{
  "encoder_arch": "vit",
  "model": "image VQ-VAE",
  "dataset": "regions of photos with short descriptions (Visual Genome)",
  "train_examples": 203450,
  "image_size": 32,
  "crop_scale_min": 1,
  "horizontal_flip": true,
  "bottleneck": "vq",
  "downsampling_factor": 8,
  "encoder_norm": "layernorm",
  "encoder_norm_position": "pre",
  "encoder_activation": "gelu",
  "encoder_mlp_ratio": 2,
  "encoder_head_dim": 16,
  "encoder_fused_qkv": false,
  "encoder_bias": "none",
  "encoder_qk_norm": false,
  "encoder_parallel_block": false,
  "encoder_inner_norm": false,
  "encoder_patch_size": [8, 8],
  "encoder_conv_stem": false,
  "encoder_layers": 16,
  "encoder_width": 160,
  "encoder_positions": "learned",
  "loss": "mse",
  "latent_channels": 8,
  "decoder_norm": "batchnorm",
  "decoder_activation": "silu",
  "decoder_padding_mode": "reflect",
  "decoder_widths": [32, 64, 64, 64],
  "decoder_blocks_per_level": 2,
  "decoder_block": "basic",
  "decoder_attention": false,
  "decoder_upsampling": "nearest_conv",
  "codebook_size": 256,
  "init": "xavier_uniform",
  "residual_init": "none",
  "optimizer": "soap",
  "beta2": 0.95,
  "lr": 0.0017,
  "beta1": 0.9,
  "shampoo_beta": 0.95,
  "eps": 1e-08,
  "precondition_frequency": 32,
  "max_precond_dim": 1536,
  "one_sided": false,
  "adamw_lr_other_params": 0.001,
  "cautious_weight_decay": true,
  "steps": 20500,
  "batch_size": 64,
  "epochs": 6.4,
  "lr_schedule": "cosine",
  "final_lr_fraction": 0.05,
  "warmup_steps": 2050,
  "weight_decay": 0.2,
  "adamw_weight_decay_other_params": 0
}
Rows from block 1 of the decoder of a small image VQ-VAE, named by matrix and row number. Rows with one number belong to one channel. Each number is 500 + 40 x the weight over its row's rms, rounded and kept within 0 to 999. All counts start at 0. Numbers have three digits each. After the name is the row's rms in percent of the matrix's.
After each channel's rows are labels from the 100 images, of 14976, where the channel reaches its highest value: "patch colour" is the nearest of a few named colours to the mean colour under the peak. Only what is clearly more common there than usual is listed. The data: regions of photos with short descriptions (Visual Genome). In brackets: how many of the 100, against the usual share in percent.
# convs0: first 3x3 conv (decoder.mid.1.convs.0.weight, 64x64x3x3, each kernel summed), inputs 0-63
# convs1: second 3x3 conv (decoder.mid.1.convs.1.weight, 64x64x3x3, transposed, each kernel summed), outputs 0-63

convs0.2 107:556519527506505574471456484500570521502446555487458500501492463468474493474469530465491466471490560541540512479526568510470536551523535468505575438399535596463547471525487446483441528482556526
convs1.2 090:463439544436574480502538510440482515501474476538571490427543565481546563508536554496489557536541431495474530560466506561556426455493511539485477563495467484506525533531555489523511498511521447
patch colour: pink (30 vs 8.4); cyan (26 vs 0.9)

convs0.7 097:507527467454561515516429527516522456530531516523473503439522510558441471443469543398555505467560578487593477522486513490549538537540506486550456511519507512488558465436546512447523543488514466
convs1.7 091:480431512455438504521533501459538417474483533555461480487509545479574566527489486478523535491514490610405464441471492505413456467480488463449494527499473485531529468511497465533505422522472494
patch colour: pink (32 vs 8.4); white (29 vs 3.7)

convs0.32 112:503484484522508483491529532510557465452455454423521470460511515518516501446514452459513537537498469531503412492500442471607554566477485469520490470517489608549528489531529490397533492553497485
convs1.32 120:526471499418457518545473552461508581476511503501477554471479496533436495469528553493527435522529456521528542460502596556442506516458544560506503552484561500562554470417503538526508479458529517
patch colour: brown (60 vs 34.3); black (31 vs 8.8)

convs0.63 087:477494479558488479493501547533493463496553526457526432583430472499454537556502474560461423517447449585499489467559455425547528460425437485514489487511479510508486499435489525523480500539549478
convs1.63 105:463482583542468414560530471463492497566543571499488457437424484547451555510534494514454437516482548505521506490522518492459470504478531466484450518490504486580478463483517484496469486543522613
patch colour: black (42 vs 8.8)

convs0.9 098:528517532472516561498455493507567544521494512546406490440486453486498427427450586441521483543551511399497515496502502527504551455545525508509512450499523521437495454494458521539495534454431506
convs1.9 092:541437519441552449494516529563455412487487469552508482496524468518437458504472499474493513517468446494522468465499550427558488439453523503589506517518479495441503511557509419414483524514556491
patch colour: pink (38 vs 8.4); white (33 vs 3.7)

convs0.4 101:557472489537520418442477502506516455459510508481484509518524499489510495548501397547531489460466463505536424523488530511502556482437464522497551516491483548434389462535543507523594505509428520
convs1.4 102:447474517476520528500491533490436392459487480514514465477557488564525526417436547436438530523450506545494538517556457462568477458477542536504485529554519454499505477493480463468430521550454532
patch colour: brown (63 vs 34.3); black (37 vs 8.8)

convs0.62 103:481445463467490485506551538454497513459404610467544521507482474473441453476519460520469486509466454511471454525450437471507495503472463482470529454447464542502548538524478411485447408486486486
convs1.62 113:486513538492436476467414498484427517527481432524498529520500519472510539556475510488534560536466503512434557537500524517552488520487492520510406549503526507577518528418567532503543597472496446
patch colour: black (52 vs 8.8)

convs0.25 098:485543498497580529491478547433463528541493535444507482513508481443515484470459531469553539538491534451553457559456593522456476524514475533465460436491538532507518522461514414563520572461513435
convs1.25 093:532556535556422476434521456463500496514503455478467496494537449449456432414592467529516464515455521567487573510430532494439509496497507520488490536483466517526503469477484557462502444484498576
patch colour: pink (38 vs 8.4)

convs0.28 114:457501501516499480507529541484373477506468480445531495566507482444453512560417448493491507509439504569523531531444474474541531518441465433471515508462510569546461442496496525456500483558487445
convs1.28 106:549581487545415496547459457446604532557577523483505543506524471526508479509560554514483412477519539528488479486520488496498535550585507499443485494510539493480520438464446514532484485526487545
patch colour: black (37 vs 8.8)

convs0.14 090:504533467556508462460550454485405462479486464492520518491564532465484444532495461566470527460421463484521431501468451468470409463444528515510575479440458524538503531541510466498424495518496521
convs1.14 093:574512521556447456575513464477485500475479479432503519424479485508543535489479464469530556483600535521498495495506470457482537516553430483560473479495489557527533433477500555505520515469608458
patch colour: black (44 vs 8.8)

convs0.41 098:533504524553501515499465487485507562514520476517485484522536552479439482410559491461499524547515535553508407493495565578512488492526454537479521443554486603495557449470553446494491527464565483
convs1.41 107:454469437526517522479529458502519538502450463507521464477451542544498582515510564521502478449469428499473542525507501409516466519460486475489480591431564496527528526461625529543521491516508499
patch colour: pink (46 vs 8.4)

convs0.11 098:435553550509567510554475499484520475542559533519483424445477528489457458502535537437482481515560554494554468496526561468579519474507521499436477497538466514507492474469486439545474596442506449
convs1.11 079:502488461455507574526485457503488539561563512526489595506516475440519480657510460507530504452418479554447501481522519513516512543473455489510543531459579503508473519482484542454490504504505489
patch colour: pink (41 vs 8.4)

convs0.49 097:531503540505485545510470472509561562495469545557465440438536466524402444454461535411536520440469521469476529480506554538455534475522511462543473535476562499456534498451528441513514560466536479
convs1.49 093:534453505504524481455486473575477511518508468513497478516440495520509561557522463547455497514532477470574475428477471587531455438451533533505524467606489481512539462528562530530566457442495547
patch colour: pink (35 vs 8.4)

convs0.53 095:465436426562431466509497463437431503490548487505571455595513503505530565510500480509451474486469502507448548495493485487496487565472486445496504549441458470524454508462471565495516432502569463
convs1.53 101:489514543503497532537422435551515480515498597539442482490436509498476487502457497431470516444485461529482433521433478539513498441492482471458484503504591572479428516504415491524503547518517453
patch colour: black (61 vs 8.8)

convs0.43 100:557514509493565579572466478469502454456523522518457517438528463466444423509497567434522466489593573497478463543470556498531499455489545512513472474516475497507490463461502468454511549428469456
convs1.43 095:481495526505455470465426557470461426553552481461507481546519491536483503457465392462420502523429514461468474455493473475488451557538444440524516413498490508528502511530480443525489525484553469
patch colour: pink (36 vs 8.4); cyan (27 vs 0.9)

convs0.42 104:459510470420562553569476549467382496473531556515460519466528450505465505515506567471470517505541538502490499543478531532481458570516489494495405516533568495459522490437501526473514484480443448
convs1.42 108:443504499454463456444526404538600474468536537516491440546532495552560499535487485532567508507459548564478466517467489542480529503392495499480525467522423493489509525451467460563508500502500485
patch colour: pink (27 vs 8.4); white (25 vs 3.7)

convs0.13 111:515481425428444473512489484535396460467512515470531554495473536531453566495550467503441448453464482537530535513474442444530540521471461551543481538454492518475519515424557557469558507488472488
convs1.13 107:442478496521513519504470526480607466528507592515432480527541447490516485526430473540503527525456567552513467511536564516468433517507515489500557429578492447527504553519466430546515539508493513
patch colour: black (48 vs 8.8)

convs0.16 116:526418435541520508461527526476501521499523509530465494511553552502512508527538494484509475479530449535467475428475455530465475539429398466565480503556495584535521558541442553498465450514432468
convs1.16 117:474569540543468509509513457481536558477399495458500492432477510487461504382518543603564494502563442517476532559532543492434510536483500499505514520428530513519540504464497526517521539501512499
patch colour: black (74 vs 8.8)

convs0.31 114:569449485398491477458545501462523467463455508560538472449458624466509522533465503513531532463476464518467529444503469472504488470456492481506472540497469561539550511446446497491475474559449441
convs1.31 125:452485475511542515512502512528535598503429505554505484572474514481424521531511463490518457510482541457495494439484537491478417582528539568435515428453494517495541463533575466536467475487458536
patch colour: brown (62 vs 34.3); black (26 vs 8.8)

convs0.6 096:428539461518594497500456507482450507566598489516471479487510492442554468515443586472510457479567563474508418494469584480519502511508508506504453508468498477519480500475520531475525576454538472
convs1.6 093:536479569495504522526440499460491487434552548500484551503527455560434457491497466433505518481446561477511508500504445525464532446542490528466462482530535410530479500596455521501454486534406520
patch colour: white (35 vs 3.7); pink (34 vs 8.4)

convs0.45 090:465518524571586541553439482501556479513520453494466469502505517472499454516494553471522487608503516529515487493466530488487510503460519574449459455501557501446387487462529453428500507452545480
convs1.45 099:492547430486486407532529568470445524517503540508438491470583507503480531390538517500470427562519532433487503456568459461484527499534489463497558535481520449536551487528479533511498484491462523
patch colour: pink (35 vs 8.4)

convs0.38 091:470473503460529544530464481513500530459559494483485508507534495500477491569518543421579519470506491542494445504507554550414528453576494477539445447538501476498543483464496490486462572411429433
convs1.38 098:484551512639484503402534510434474515525545485469514457496499475516516509482496499493419513598463498457519528452535451474473453530532448452490530465462475571467513482537498470513503452542513542
patch colour: white (29 vs 3.7); cyan (27 vs 0.9)

convs0.37 100:489486544515558579539471494424494542500462520432496431441504513480473491472461553423447472466517501455479481457534553490463485474547527488474480451470541536560496513460458386481458538520470460
convs1.37 101:513505509509532467491496533493496530530425520471482515450451489437504490565514558478512500533584470476575539480463504623519559464499483557499482572534488558507509482444470583510532437480552501
patch colour: pink (27 vs 8.4)

convs0.29 095:528488496448531545519509492431421481481521561484457514449511505502441493503528444499478477533499538451496447470432564559455406549566542544536484465478466570492462517478475418526508513439487489
convs1.29 101:466538414470514506482501493519514493447479426462523486507464535394506429556488507491528510520514498570437492566517480525523520483474457465471574533470471518448490502494573512542480481447507387
patch colour: pink (40 vs 8.4)

convs0.35 117:411529499517568521506460506473432524576533530493468464487446394437523469510435524463505468507554559469544472509451542507601520539502547513487483479471524493467494443500537512450471548503530501
convs1.35 097:516533545428436497567487506483599439574576539484507547465522491596499509470495489474483476486485479489534550529497490446432558478522523479496459564543516494473455529456459548539528526528522543
patch colour: pink (36 vs 8.4); white (30 vs 3.7)

convs0.27 104:560525513448561530562419507494473527521520403526424477432510465469496443505496552469542515541514539500524475514504545556474512497492532459488423546493517484477452483481490509431541573463437450
convs1.27 094:470512492495484486423520572525449447448537542547496423531508493556517422447496488478467468495462495525518502512466472462466455455467406510504564503455454439482547511521491414475478467510583492
patch colour: white (44 vs 3.7); pink (32 vs 8.4)

convs0.47 097:473537512529555494489457477476559523549530540525500502451501530527491468437512579391516575509531576446525461478486547560559500498504472447508490478539553518502539460469580466539494574467497495
convs1.47 087:478431514486517525482506468496483469458490528533481524468513467454527450585408531554544471420574502536453500422459578454525579554505546494464547531504524526562523470536508473465517484514507515
patch colour: pink (34 vs 8.4); white (30 vs 3.7)

convs0.24 096:473545489491558505523434486501536473499539551594474495481488479544438462500473532467540508477536546510577451497461584550517466498582485482530448497524502514507516457416496499492479602477529432
convs1.24 080:507506512530538562549495508534495557550518393547475527459431508484517545574478578445504518537514532505487475532522522484460538510429498423497510443508594524527459506536586515512528493503467474
patch colour: pink (40 vs 8.4); cyan (25 vs 0.9)

convs0.61 098:503556528461564533548498537478483502439545571480455461490504487513464470494471509484526520491581539499455466511446597560439489422520464555472451453493561511501487466458519487565436511485464450
convs1.61 112:456507477480448504498502492567478535500514388505552555487509523522507547506494479425515492475458473409448499594547462475511486496491539395559520515447441480488502561519445528499527521528530489
patch colour: pink (37 vs 8.4)

convs0.59 100:515486474487466506486500527529357454575506509462441573464467483502486520505521452529485493492456474545499505534476506500479467564464408522508467530420488547438506554469511528545527430529464522
convs1.59 115:482506465549522462492496473503553581495522504509526454568519512527541521469464537457508483552516543479505441546515498535467539429451540453558512413511481417565490522436457534474536564549513560
patch colour: black (62 vs 8.8)

convs0.52 086:459544538458560570522464471514460476540537535481427499434526417477445468528538566422455463507559559462513476520485536537506493517525518503492450455552539462523535483455512498440487563440504509
convs1.52 081:521540458449463451502495505492558506527520526554536477547508489463596521478478480533544574550468511494496495455439463432523583499476462455468475456579427517555491454452444513528531516551470484
patch colour: pink (45 vs 8.4)

convs0.50 109:540515519463550567563444484468477491421491504485472518488518555498536469523520515479512528554523512562521449493473546538454528513534473513592461471447578601500511463475498457522501554449457427
convs1.50 102:487463512548471508472509438486515567460417485503452448541520481476434534450522450531514417494485463505452468471503483523463436538384547542451538521438479519451519500456543477493453508455483522
patch colour: pink (34 vs 8.4)

convs0.34 105:522524465550597560491462497465491500536415508474472514541539448445552478444452509493557499514537488524564455526474534521421479488506478578538466494441490543472448513454515478533536570484499440
convs1.34 091:500547513533474464501533564520424461391477511479499438556502492492441473369506534443526485497469461438495501565544512490490501454528473500454508497534525471454491506584490469521483448525505464
patch colour: pink (34 vs 8.4); white (26 vs 3.7)

convs0.60 102:497490538454523539495417519440488503535530493576464535469530530464435447488507538436585516492475559475486476490487587534447501474526553485500443533490518558525475493439516473510527569425509440
convs1.60 094:444490429484523561509510574506463539442548518504567477565491507555524523541513484514461529492506462453513498513544432484518540502506381470538569439475439489476531484571502523467474458485512444
patch colour: pink (40 vs 8.4); white (26 vs 3.7)

convs0.54 096:532531478488470451528496533510493484495452403455492474482509456530508506519494423489445472536469449490517525493550418443441546497431496468477484503485475426461437554519523490429405506558488549
convs1.54 116:547578519499487549508537478480478444505479454477485549403515518404551509451548525409579477459487512512529488514544541550506516466537512512526531556464527540500489469452522487510515447443551442
patch colour: black (51 vs 8.8)

convs0.5 096:528499506546484440440534458530495412549459437542501513582485542498518518537504431522540571563420452520525519511476497512430519454425468507513526525528446507520399477478494495491468509527484501
convs1.5 098:557521388532580486528534530382523541523538474454476507463546467493473490466541551472466432540548523484470494496565505522508561497509558470467522498451497492510520432463508543519509551502533464
patch colour: black (66 vs 8.8)

convs0.39 099:485525467446564561533462500484483598478538509561472512498552459468417498518483554445493500512507437518529508510504546548474508451483502567494420540474506414550550467485492485536500571476489437
convs1.39 078:484470509504547469531442461480443463451487487500528508449459496476505420454482492483547513481471584518469483515473507510553532567606461504500457527453511588440488571480463466441546436515490478
patch colour: pink (39 vs 8.4)

convs0.40 086:492481470495490562505437484454536634452538465513497453474534478467443488437473515463486486532530536436505546524502541525465478511487571521463464488420505442509545508485570516577454539474511521
convs1.40 096:478463535459509521452464507510450399501463529462484474521460593447581490469536525476530528447534560577490464553491514486541476467521494498492430457519541545481458532487513460420518511503477424
patch colour: pink (27 vs 8.4)

convs0.56 096:462473516558508549516428508457511536550575528533479446507532495467485496479490522406460466456538531480511490526477571511540553454525522549459441495446544440540524431468484445519506553493573452
convs1.56 093:545494518471489467534521502565509435482520533498528519492408545499478502576510474565507449528446529522485461509485476444534536538471511497381520522534587487487468520525489498502490471483370518
patch colour: pink (38 vs 8.4)

convs0.17 093:477568530512443546508461455477451488499636530496503492519570547450487534498560488530555495523490560481494498520433491533563450424498482481481499469527525460521498458441439474506461545436513493
convs1.17 095:490501439506455438552504483532537508458506532496498554508461487492528582530392441487500460458475545522543450416554430423547567537489452453487520544478486477472483458479521521554477499507501493
patch colour: pink (39 vs 8.4)

convs0.19 093:470539520524561511517461505496499556476547502532426473468498449506474485523487519429626527511467475447553503528438562513470560507553557536464507462484500427501516434487479471520466553488576501
convs1.19 088:538484458505499493443537533471545425478538434446535546517543520443509524519556524468525488516595564524456542482543458550457515522467504510519489524472425520452496564482436549494504442418528504
patch colour: pink (35 vs 8.4)

convs0.20 091:479576504442593572498424528495464520461481520503474507482524514478485477556504537400551495505504579503513481551516585488546456475552552514456487482558529475485489453509443492497438534459478477
convs1.20 071:580530505552496503533498522533514560535529541506458545526544429544447465466476526548548538493481500506414515455453497509527487552466416480524478410450447515567505515465533537497499559507500570
patch colour: pink (32 vs 8.4)