Rows from block 8 of the encoder, named by matrix and row number. Rows with one number belong to one attention dimension. Each number is 128 + 32 x the weight over the matrix's rms, rounded and kept within 0 to 255. All counts start at 0. Numbers have three digits each.
# q: attention query (encoder.blocks.8.attn.q.weight, 160x160), inputs 108-159
# k: attention key (encoder.blocks.8.attn.k.weight, 160x160), inputs 108-159
q.4:104155133165150129122121154095145070154141155133163150114137141120135117128167151090161111121115109107079198125133106149156166092174128114137108129121090141
q.5:140154108095113068142080114140174089123101153120160123140131097051153114088072145163126203143091119086091114120100127167094098122134161122111121193200141138
q.6:129138146157188151138095114149169091127135180125142146102124154143046063222162114136172158126135078196171092135106125126119173085137069174143100111089132157
q.7:110094127121069168140194084167150128100097143132132156100117164121150039169073084206079084113096090180091182121067105076142131153134179144104150141105092162
q.8:134133125156103118146186160109193106173168161149071070074099121151063126096141178068101150153095155155187127212154074092124134121138146071078114165109157167
q.9:133163156119138128117122131105107120128121148101178077092109174161098185141100106058102150188076200125133098164168083139131179143135114122130128115118130144
q.10:170142173094179134136115106136168123110169176141135164152076173035125091122082074111136126136134131140135090142150131174145118107087123210122095157109083171
q.11:117177097112104128122088142081201166086179095140117166161117066135140171081110145092153191141053113096148126114207113127129146115147217141103148103144177176
q.12:130140130139120067080180113165084139178054154111087099144132144143136154102111089106134032086126152118148104116136132124085101137133131065099083184139109119
q.13:103138142127117119173170112197140090169097180131174160117118152168139158184116098110114139165140148172180150093115079131142115134115144121118172161109106101
q.14:130154078059151101126127134136124154154080174127174099113193155125105114077133115189096151093164145076152140125114189133085099163144140155123125119206135133
q.15:181149146148095134119119152192113124151138120174117103106089066126113205114127125150089163117075121173132077102180148117146059167103111163092094154100089086
q.16:157048120144132147079107131164145102165125147096124131165117099099138161173146160122072160124130184128102115135150101082121110079151132171121174189079148124
q.17:137159184087164150104125132157120102123134147112128071105113123143141120108061177113123106161129167117087149208110121141121154083190111141097110141121163163
q.18:054118108125132091146143114122104159153148143101105119086095119136142092117110107081104131152091123157112120152169156129094140061093099177094117187157122120
q.19:126095203096149145195138116130106137097115120097051159159144116143111161147110121147112111094080108151159159183106195092091143130157080147093145146160201147
q.20:118117188168113083117143170163188093119124123142156086149095152216068131137141127144162065163118107091124064112149170066210092095141125186065144161153158073
q.21:104120141094094157095112165155110093124150149121113143189181101129082145126144115125093086181087149113125139097082067173153151115140122135177133140142087115
q.22:124134086146090100147138104064198140101104185109095145173081130134106222173158083182130120087091151095152063152131098129077111106132158106141160119088109156
q.23:136147060122145127179122111122150088099134190150111116141115164144111150156154111050186068140192130143181166095094128111212093112153120114178149138127119127
q.24:158062167021149133116089160138118126159117108114144152127145123159146142213145177145097125146148122139089133158110105119100086113125151190147080122107078114
q.25:142098103107125091110187153158121093150078156080110090102149149078099161156129100112090127137116127103101074047154151141125105136098158180098120116153161116
q.26:080146145065074138122085145061071151120163083177128104101144114128135116101165116164120184114179133135175162103129170091128080117103069106134110122117116119
q.27:147128094136130152169071125103115128133074140157133097121121169108066107120092109078107096100122105136159118081145117150162117180117129119072178087148153111
q.28:142094086125125160130123210077135145112087139119073187137139116044104161115153113167129163124101107137107156150168132111059087135081141153197126148163091185
q.29:163104151082138144066096126133153205064058120103142174095173147099147191152139153087129148116103127153082168143138145143140135121126135201170084115159150140
q.30:105141126092118105104070090196063180173106147166130155072102138116110075139141127118125089140156140138115159145146054181115072113110127092188129099156198134
q.31:102095131165105141143122161069143181135134106109078214091110157148160096145165137051123144123155134157151158154182133123136124106106118095162107094155114103
q.32:145139095098153113106186156088045083116152096077140134153118155136102095136083105124086198113086147105164161091146120032167185117088154190160153129144150117
q.33:207202098161182055074024089105088130138143140166079119171082157091179163154034135136144133148127147083086105125098143141146104077101145122108124092063106129
q.34:104102134076104128173127153081161126091157210112107078108084065098141150129127170125172132092077093183107102099128128120151121121155117049113146140123175138
q.35:121101131129180162119177128101121130163183185107096106134141098162090100108107151061116142156120093114124143131134075170077163118124148134105161150122150125
q.36:118146143121030120098193165153092129061144115119110108087112139153163114115148097106170126115083133176164178127126097086104118171139165158130161193110137098
q.37:161138133117102132144111125152150174125087123162087123131112111117100129102120154153171084162165124163143154164079114148120136151182163133096153129137116200
q.38:166110133155085129077143127133170085144166125108163083173134123087148102151129167111081161113103106142130142175160154140152103171128089135020143146094166109
q.39:123128117075094096139073130129103124184109168142104060155133096108213165075132109109126162135080082117105146141146110138152148155132118144104155146116132120
q.40:129082148172083089082175138209101137116153083107110120139172121102150155130121163151152113129140127068121111171127070080118184150092099105106165133140114074
q.41:115136100181092126115143081133148111114121155086169145122093114127158107149115077183097177122122132081144121119103106151105147114102140061111096124181130107
q.42:114126100154146061151110115153174125118123207103106130141169122071141077129084141120118136168089115128086157070124119097125198076109159157116141081112102154
q.43:033185120134114158118089121108125135117143112142102108109126172195194098087183108070145140141064171145123170156139110112141177085104131159129119118117078109
q.44:127055133147093183092095184122139160100131114183153102148156077096086130163112139136087184171126091103074074202158212186098117203144116103090099154137169066
q.45:110103143134133151161127117120075113193110116098120144136178155146109068121135139177098131081167162149183132080133139141149121060178137147174156135114095129
q.46:124130147084124172111092104111109129143174119068133052143114201112146076099123162083101161135097099069126137095146154160157121118109102115118145101125096147
q.47:104152145133112110110051153174037109189185108103109164087172141146117242096087000191164092097126119081165075103116122146134100148124116141035104090130123162
q.48:125116110105129118126133135149139179181103071096122067058114093172098138108092156089141183181200194108083214108146178077130066147140095168140117085116148121
q.49:127057155103130106157086109070170140096134146119146131167148099134199105133072142156080164101074148122153095146127141140157122113122092164133098176161166162
q.50:136073103089061143159114106141084124103094123135134137100152170224096169100139111159110085138181157146182138176059207117129092108176040143168110117170162115
q.51:095087083109176175133161139158142201073128132150175090132131098135141069124102121089109139105170159057184148156154125075141139161115099090173161139061172186
q.52:140126168085137098154155204150123141141160174109142076094107102131126134155078109113182104124162166113124080078140129167187091141100061109070159098145074117
q.53:063134125105193152159123106119143150150122159126138064144205128129063144173074189125144050122126110118070138125170098072159103134150086074181144122152177100
q.54:105152095154163199080111124129103064105159115125110138115138105110176128160146111132061104160158170160154102142159138167089153109135161165132143114111141050
q.55:140132097099065135134160168170160148161155155143137076125139118100089165126137142189127139127084158133097096121178145107135181093125119167141153116098106090
q.56:107216048124145088164170101114104134092152102086147134127175218140101205139140115115126139152178139129127066156093154179145192143073127103142137085131124172
q.57:159168117103090142111122100133123213115123169171126130209121098142129085133143142115155147147057110141089154126164110171102120130187127106206150117188121132
q.58:156143112195133158138064100096160145110156082171062186166118106092149113108131076113053114172118132126090083099130101161084112197147087127047080148138087115
q.59:173084126143102114115065139070122115099163194156116128152106140143099047140139121121134148151115135092075149148151109102108072107164082189145159163095168105
k.4:137178141134089164147168137183122102038101147143135124106182094117102113114101122132118095110200108081112124118123156152149132192129138156128149077106086133
k.5:153175125113181102060206150106073148115134160148104134183125098098182107103150107165105175101171145057061114155080151120124186128081174143167094160238171141
k.6:151167151107186143131088154118132148118112098140134103161153109143026120135149133156128149121091162175129096095100165124148157183188050102220091090125148148
k.7:176000148082150139133083080115133137137104071176092121136108173153114101084122080127141155052113139111100165146187101137039119133134129162135093144141101093
k.8:114176107171096152143119189202181094125100159162094074113066178158052147129124128106132113163110126062115169157101109033102137123149135052117075103138126189
k.9:104138109139101189105111169124095181166165144129120134114150031111187122116139156145086089089143158094114142142147142095137104071117112150115222109149122147
k.10:145105117132205156166140101099172073103145141125190113115137089081095105057100129171142153207097111145068097066112092131140153174194117189097117112114135159
k.11:127144118121118112097103113106132128165152178192029116148127105115170073117052071136096154084136100125118088115153110126187127223168230087138189067171124157
k.12:077131137097113151105193118200115128061124126197068124077136109117176099157127100103160201170166128068111122164059125119134112101121062142079146138109175145
k.13:118161094096134129103127110125137108133093103092127143136178040114093100152120115128165159127140181165158201112164118171153134111091134111184123132166175147
k.14:177179161137141112065165132137080174194186154116122186066112146121156160176067053110105074044151120104129183138124138137078078111141095154079144102191149147
k.15:153137112203092098121157193123068146149123120150071130112117118066172157198192179126170165072090119116116130165145124121118094103138128159138113161150125093
k.16:083112127092151106093156073113179090139163087063093136102140139053139118153089133158106121154140117150161114126137094054109127125104181158108145135119131104
k.17:055160151076126082155120115142149201133146097141101156134183122132124112168179134102175164120074107148104150138155133153148130123084165151113156175158095128
k.18:084123157141122123078081119140116114142156133099162132080171132160148129110157104140111106067148109125139101127176127123146127139072134178134091121083121146
k.19:122068172118154147146090159147125204045141137141095125144093107153116082085148112103139111143136125110109188166153137135137136146151101132131147113143156160
k.20:134124126147155131176118158083194133132097121124101143168173091168043101144120109120190181121111172164143122104207157102139131056106148116071085113123090109
k.21:173130091108156126115148124101107155124153125184093145112130182089132171134148095120142100131089114125173144099106142075168089121109146180185137144138123094
k.22:168132135133142112151143063113079110145122172125130124080087082089165129147126151174139137172177104160170115160176104099110099102098124117152163157141143140
k.23:124138106070151144148083120133144123148092123100162129098109168161148157138162095107144121167194133118114085078123183107143119136124141112170121142159094139
k.24:084115145037165111145119191141172149051084118146157115125108147164114062140145122205151146174107158108108189181159134147130127097110114133153130124124190148
k.25:136166142143097092097151137123152103169119222125111131110073107067087066138140164148073121129103163193077149091161097138117156100111151161071142173185103136
k.26:107125129063113129106096153157133121105132120154136120124062123151108109105109100162125134109155160097112136173065132162128110141092148123130120097114093121
k.27:093098190208135152087161145151154115159145124105143143163088156174106118107132152102144152112126127139122093100139140154070143120151105121105140104146131112
k.28:149114152109169175129112184105051143095121115094162128105114175124164096168148150113130152101139134138090148141127071151059086130136109181151069110079224197
k.29:103126161137127110130143096165192156124103173163144168122130130094079093147187068145092139141054208150080098164140153152059159115119146161056099100106146135
k.30:124067049030101110100142123066102134233137137062175108134106177131167099157172126136069147078133143174155136148101134143099102176188175116168064091106155129
k.31:105121132112059140226120175157140147143139197109190160186079179134115125099108138093123139108116144160123128153082125154153070126164139113103102095141135126
k.32:116119139102126087089111137124124111119093179148157122091128100136149091109168065088179151122169097165120050099155215149106112147133142151139190219128147135
k.33:109127150161156102102090088067136102127132139163136026160188151093180183118048135106155143133146160080111141138146084138096183198113168093114166091120116188
k.34:064162130104184144226131202099109099075159112139083078172122061122116153125133206098114111060115194121110102148138153121124151089176135171148128090113140204
k.35:140114016184113170131149145050079130119168126103134096103100121148111025104141135094145129202150148105136162181100128142121074099099087120103122142155204160
k.36:086148138110169142117170180123094044141120132133125099073123078148140117088152024095183109145086117085176138119213194122116133076166091146159144230157169058
k.37:132119139098131156135131131129129145218113143094132131128067147131066147094108134155115118190061135111093127162123108178120142113142176128146093097131151196
k.38:197144168107146098113101077098071171109188159112099105137109160057153120107146068126143132123138092128145095140172105143121122117109126140161087049067175091
k.39:148105103107103098096140144126101109190201195127062129126169096091122157149109091116120137128107122144107120052116144097177154143131156134154051153104108098
k.40:150102162135141135144149165168154139158127098122167105163164161152112071124081141131131098166101165068088168145070119110095094101148081157086113119152112094
k.41:106134107126115132064206161152162130119069099105146132140032129149090184064148120116125162110153137108094166138098136098130134039135131171076136135152124113
k.42:117114207151153114062133114172175064014147164083149146152158143122204109158089144075103084175123173140135119104083091129109179112133141146155123137158120177
k.43:159169150151152132132166132160127106103140155184128084102196096112138091160140071119150109110182098121124146131234181076079064159184130116099165094113152145
k.44:133083137180147156081101149151121197153111120098163074128152118091118208108160144135044098134120136102099159156095124097094070145108086187174092134138106080
k.45:131129070139147103128154081149201143222145104187112148100066177138134122189121111132155120126156117204111087073162134140125166099149112123130087090127131152
k.46:134096197115116121130068149140170112076181151059087122110189143215148133119168158051132045119119074136125130130110143148105101104143113102129151146123100126
k.47:165139120128168151198153128156114104179115135086145154210077144125122178091111149112095099114097141176119128166092155123109067158137100149116123125110099092
k.48:178081147122076135114110155098130130128149120080141112159198104138097106164146134175142182151148044144115122068113103110174076137095122047086086132110186125
k.49:135087120167126148084107131080124170163139121232108164217091143092112049120124109161029128143107141098117128173150099140130106202135120163095154121098105158
k.50:149089142092116129206079121194094168161143089228126119114138179163146130137149182107107142100128163161149140086080161117072182072091129110138106114160061078
k.51:122081190104090110156139135135132167116131072076136149123128111187141109118059181180185122145143157103183149106110143073150113147116103079128173096055171087
k.52:140170145084157058191162141122146112083108202115210125146141132090178161096090180105188131104176153105143072105074099041099098139139133051115114176114150125
k.53:076137162122143170158122045093123111104177145167104125148113105119159107157140136150143132104106216103109074222072141112114160117141167067171118136099121087
k.54:108140076127129192066148132130151102140132161112121167145133146138120117144081125164175168188008179139151148131145174139179218122164129161211188081056116057
k.55:166081171113125091167134139143130046148051142151165083194102058093144171129166168157104164090053072118079100128159102131169072099131125111081127169154135104
k.56:062185097100153104139106167124078039123122136085228106128145099080117165092079145168241145139131119138140131190099125097163179127134116086126186105075142130
k.57:138084099189108153171087118126152095164175110088107116161109098137126115190114135058122084154070122137127077110133131103195089127158162197107130137114157104
k.58:144135199153087074093091061096149092083136191219113172159161160142135134079052108112169121121157151105116102060139100147117189128101073105140088150139157148
k.59:138097166119160192107113148160084187131115063141120168188111096097135115147121161093105138205135156127170197181181089114162109131120155164129134149132119090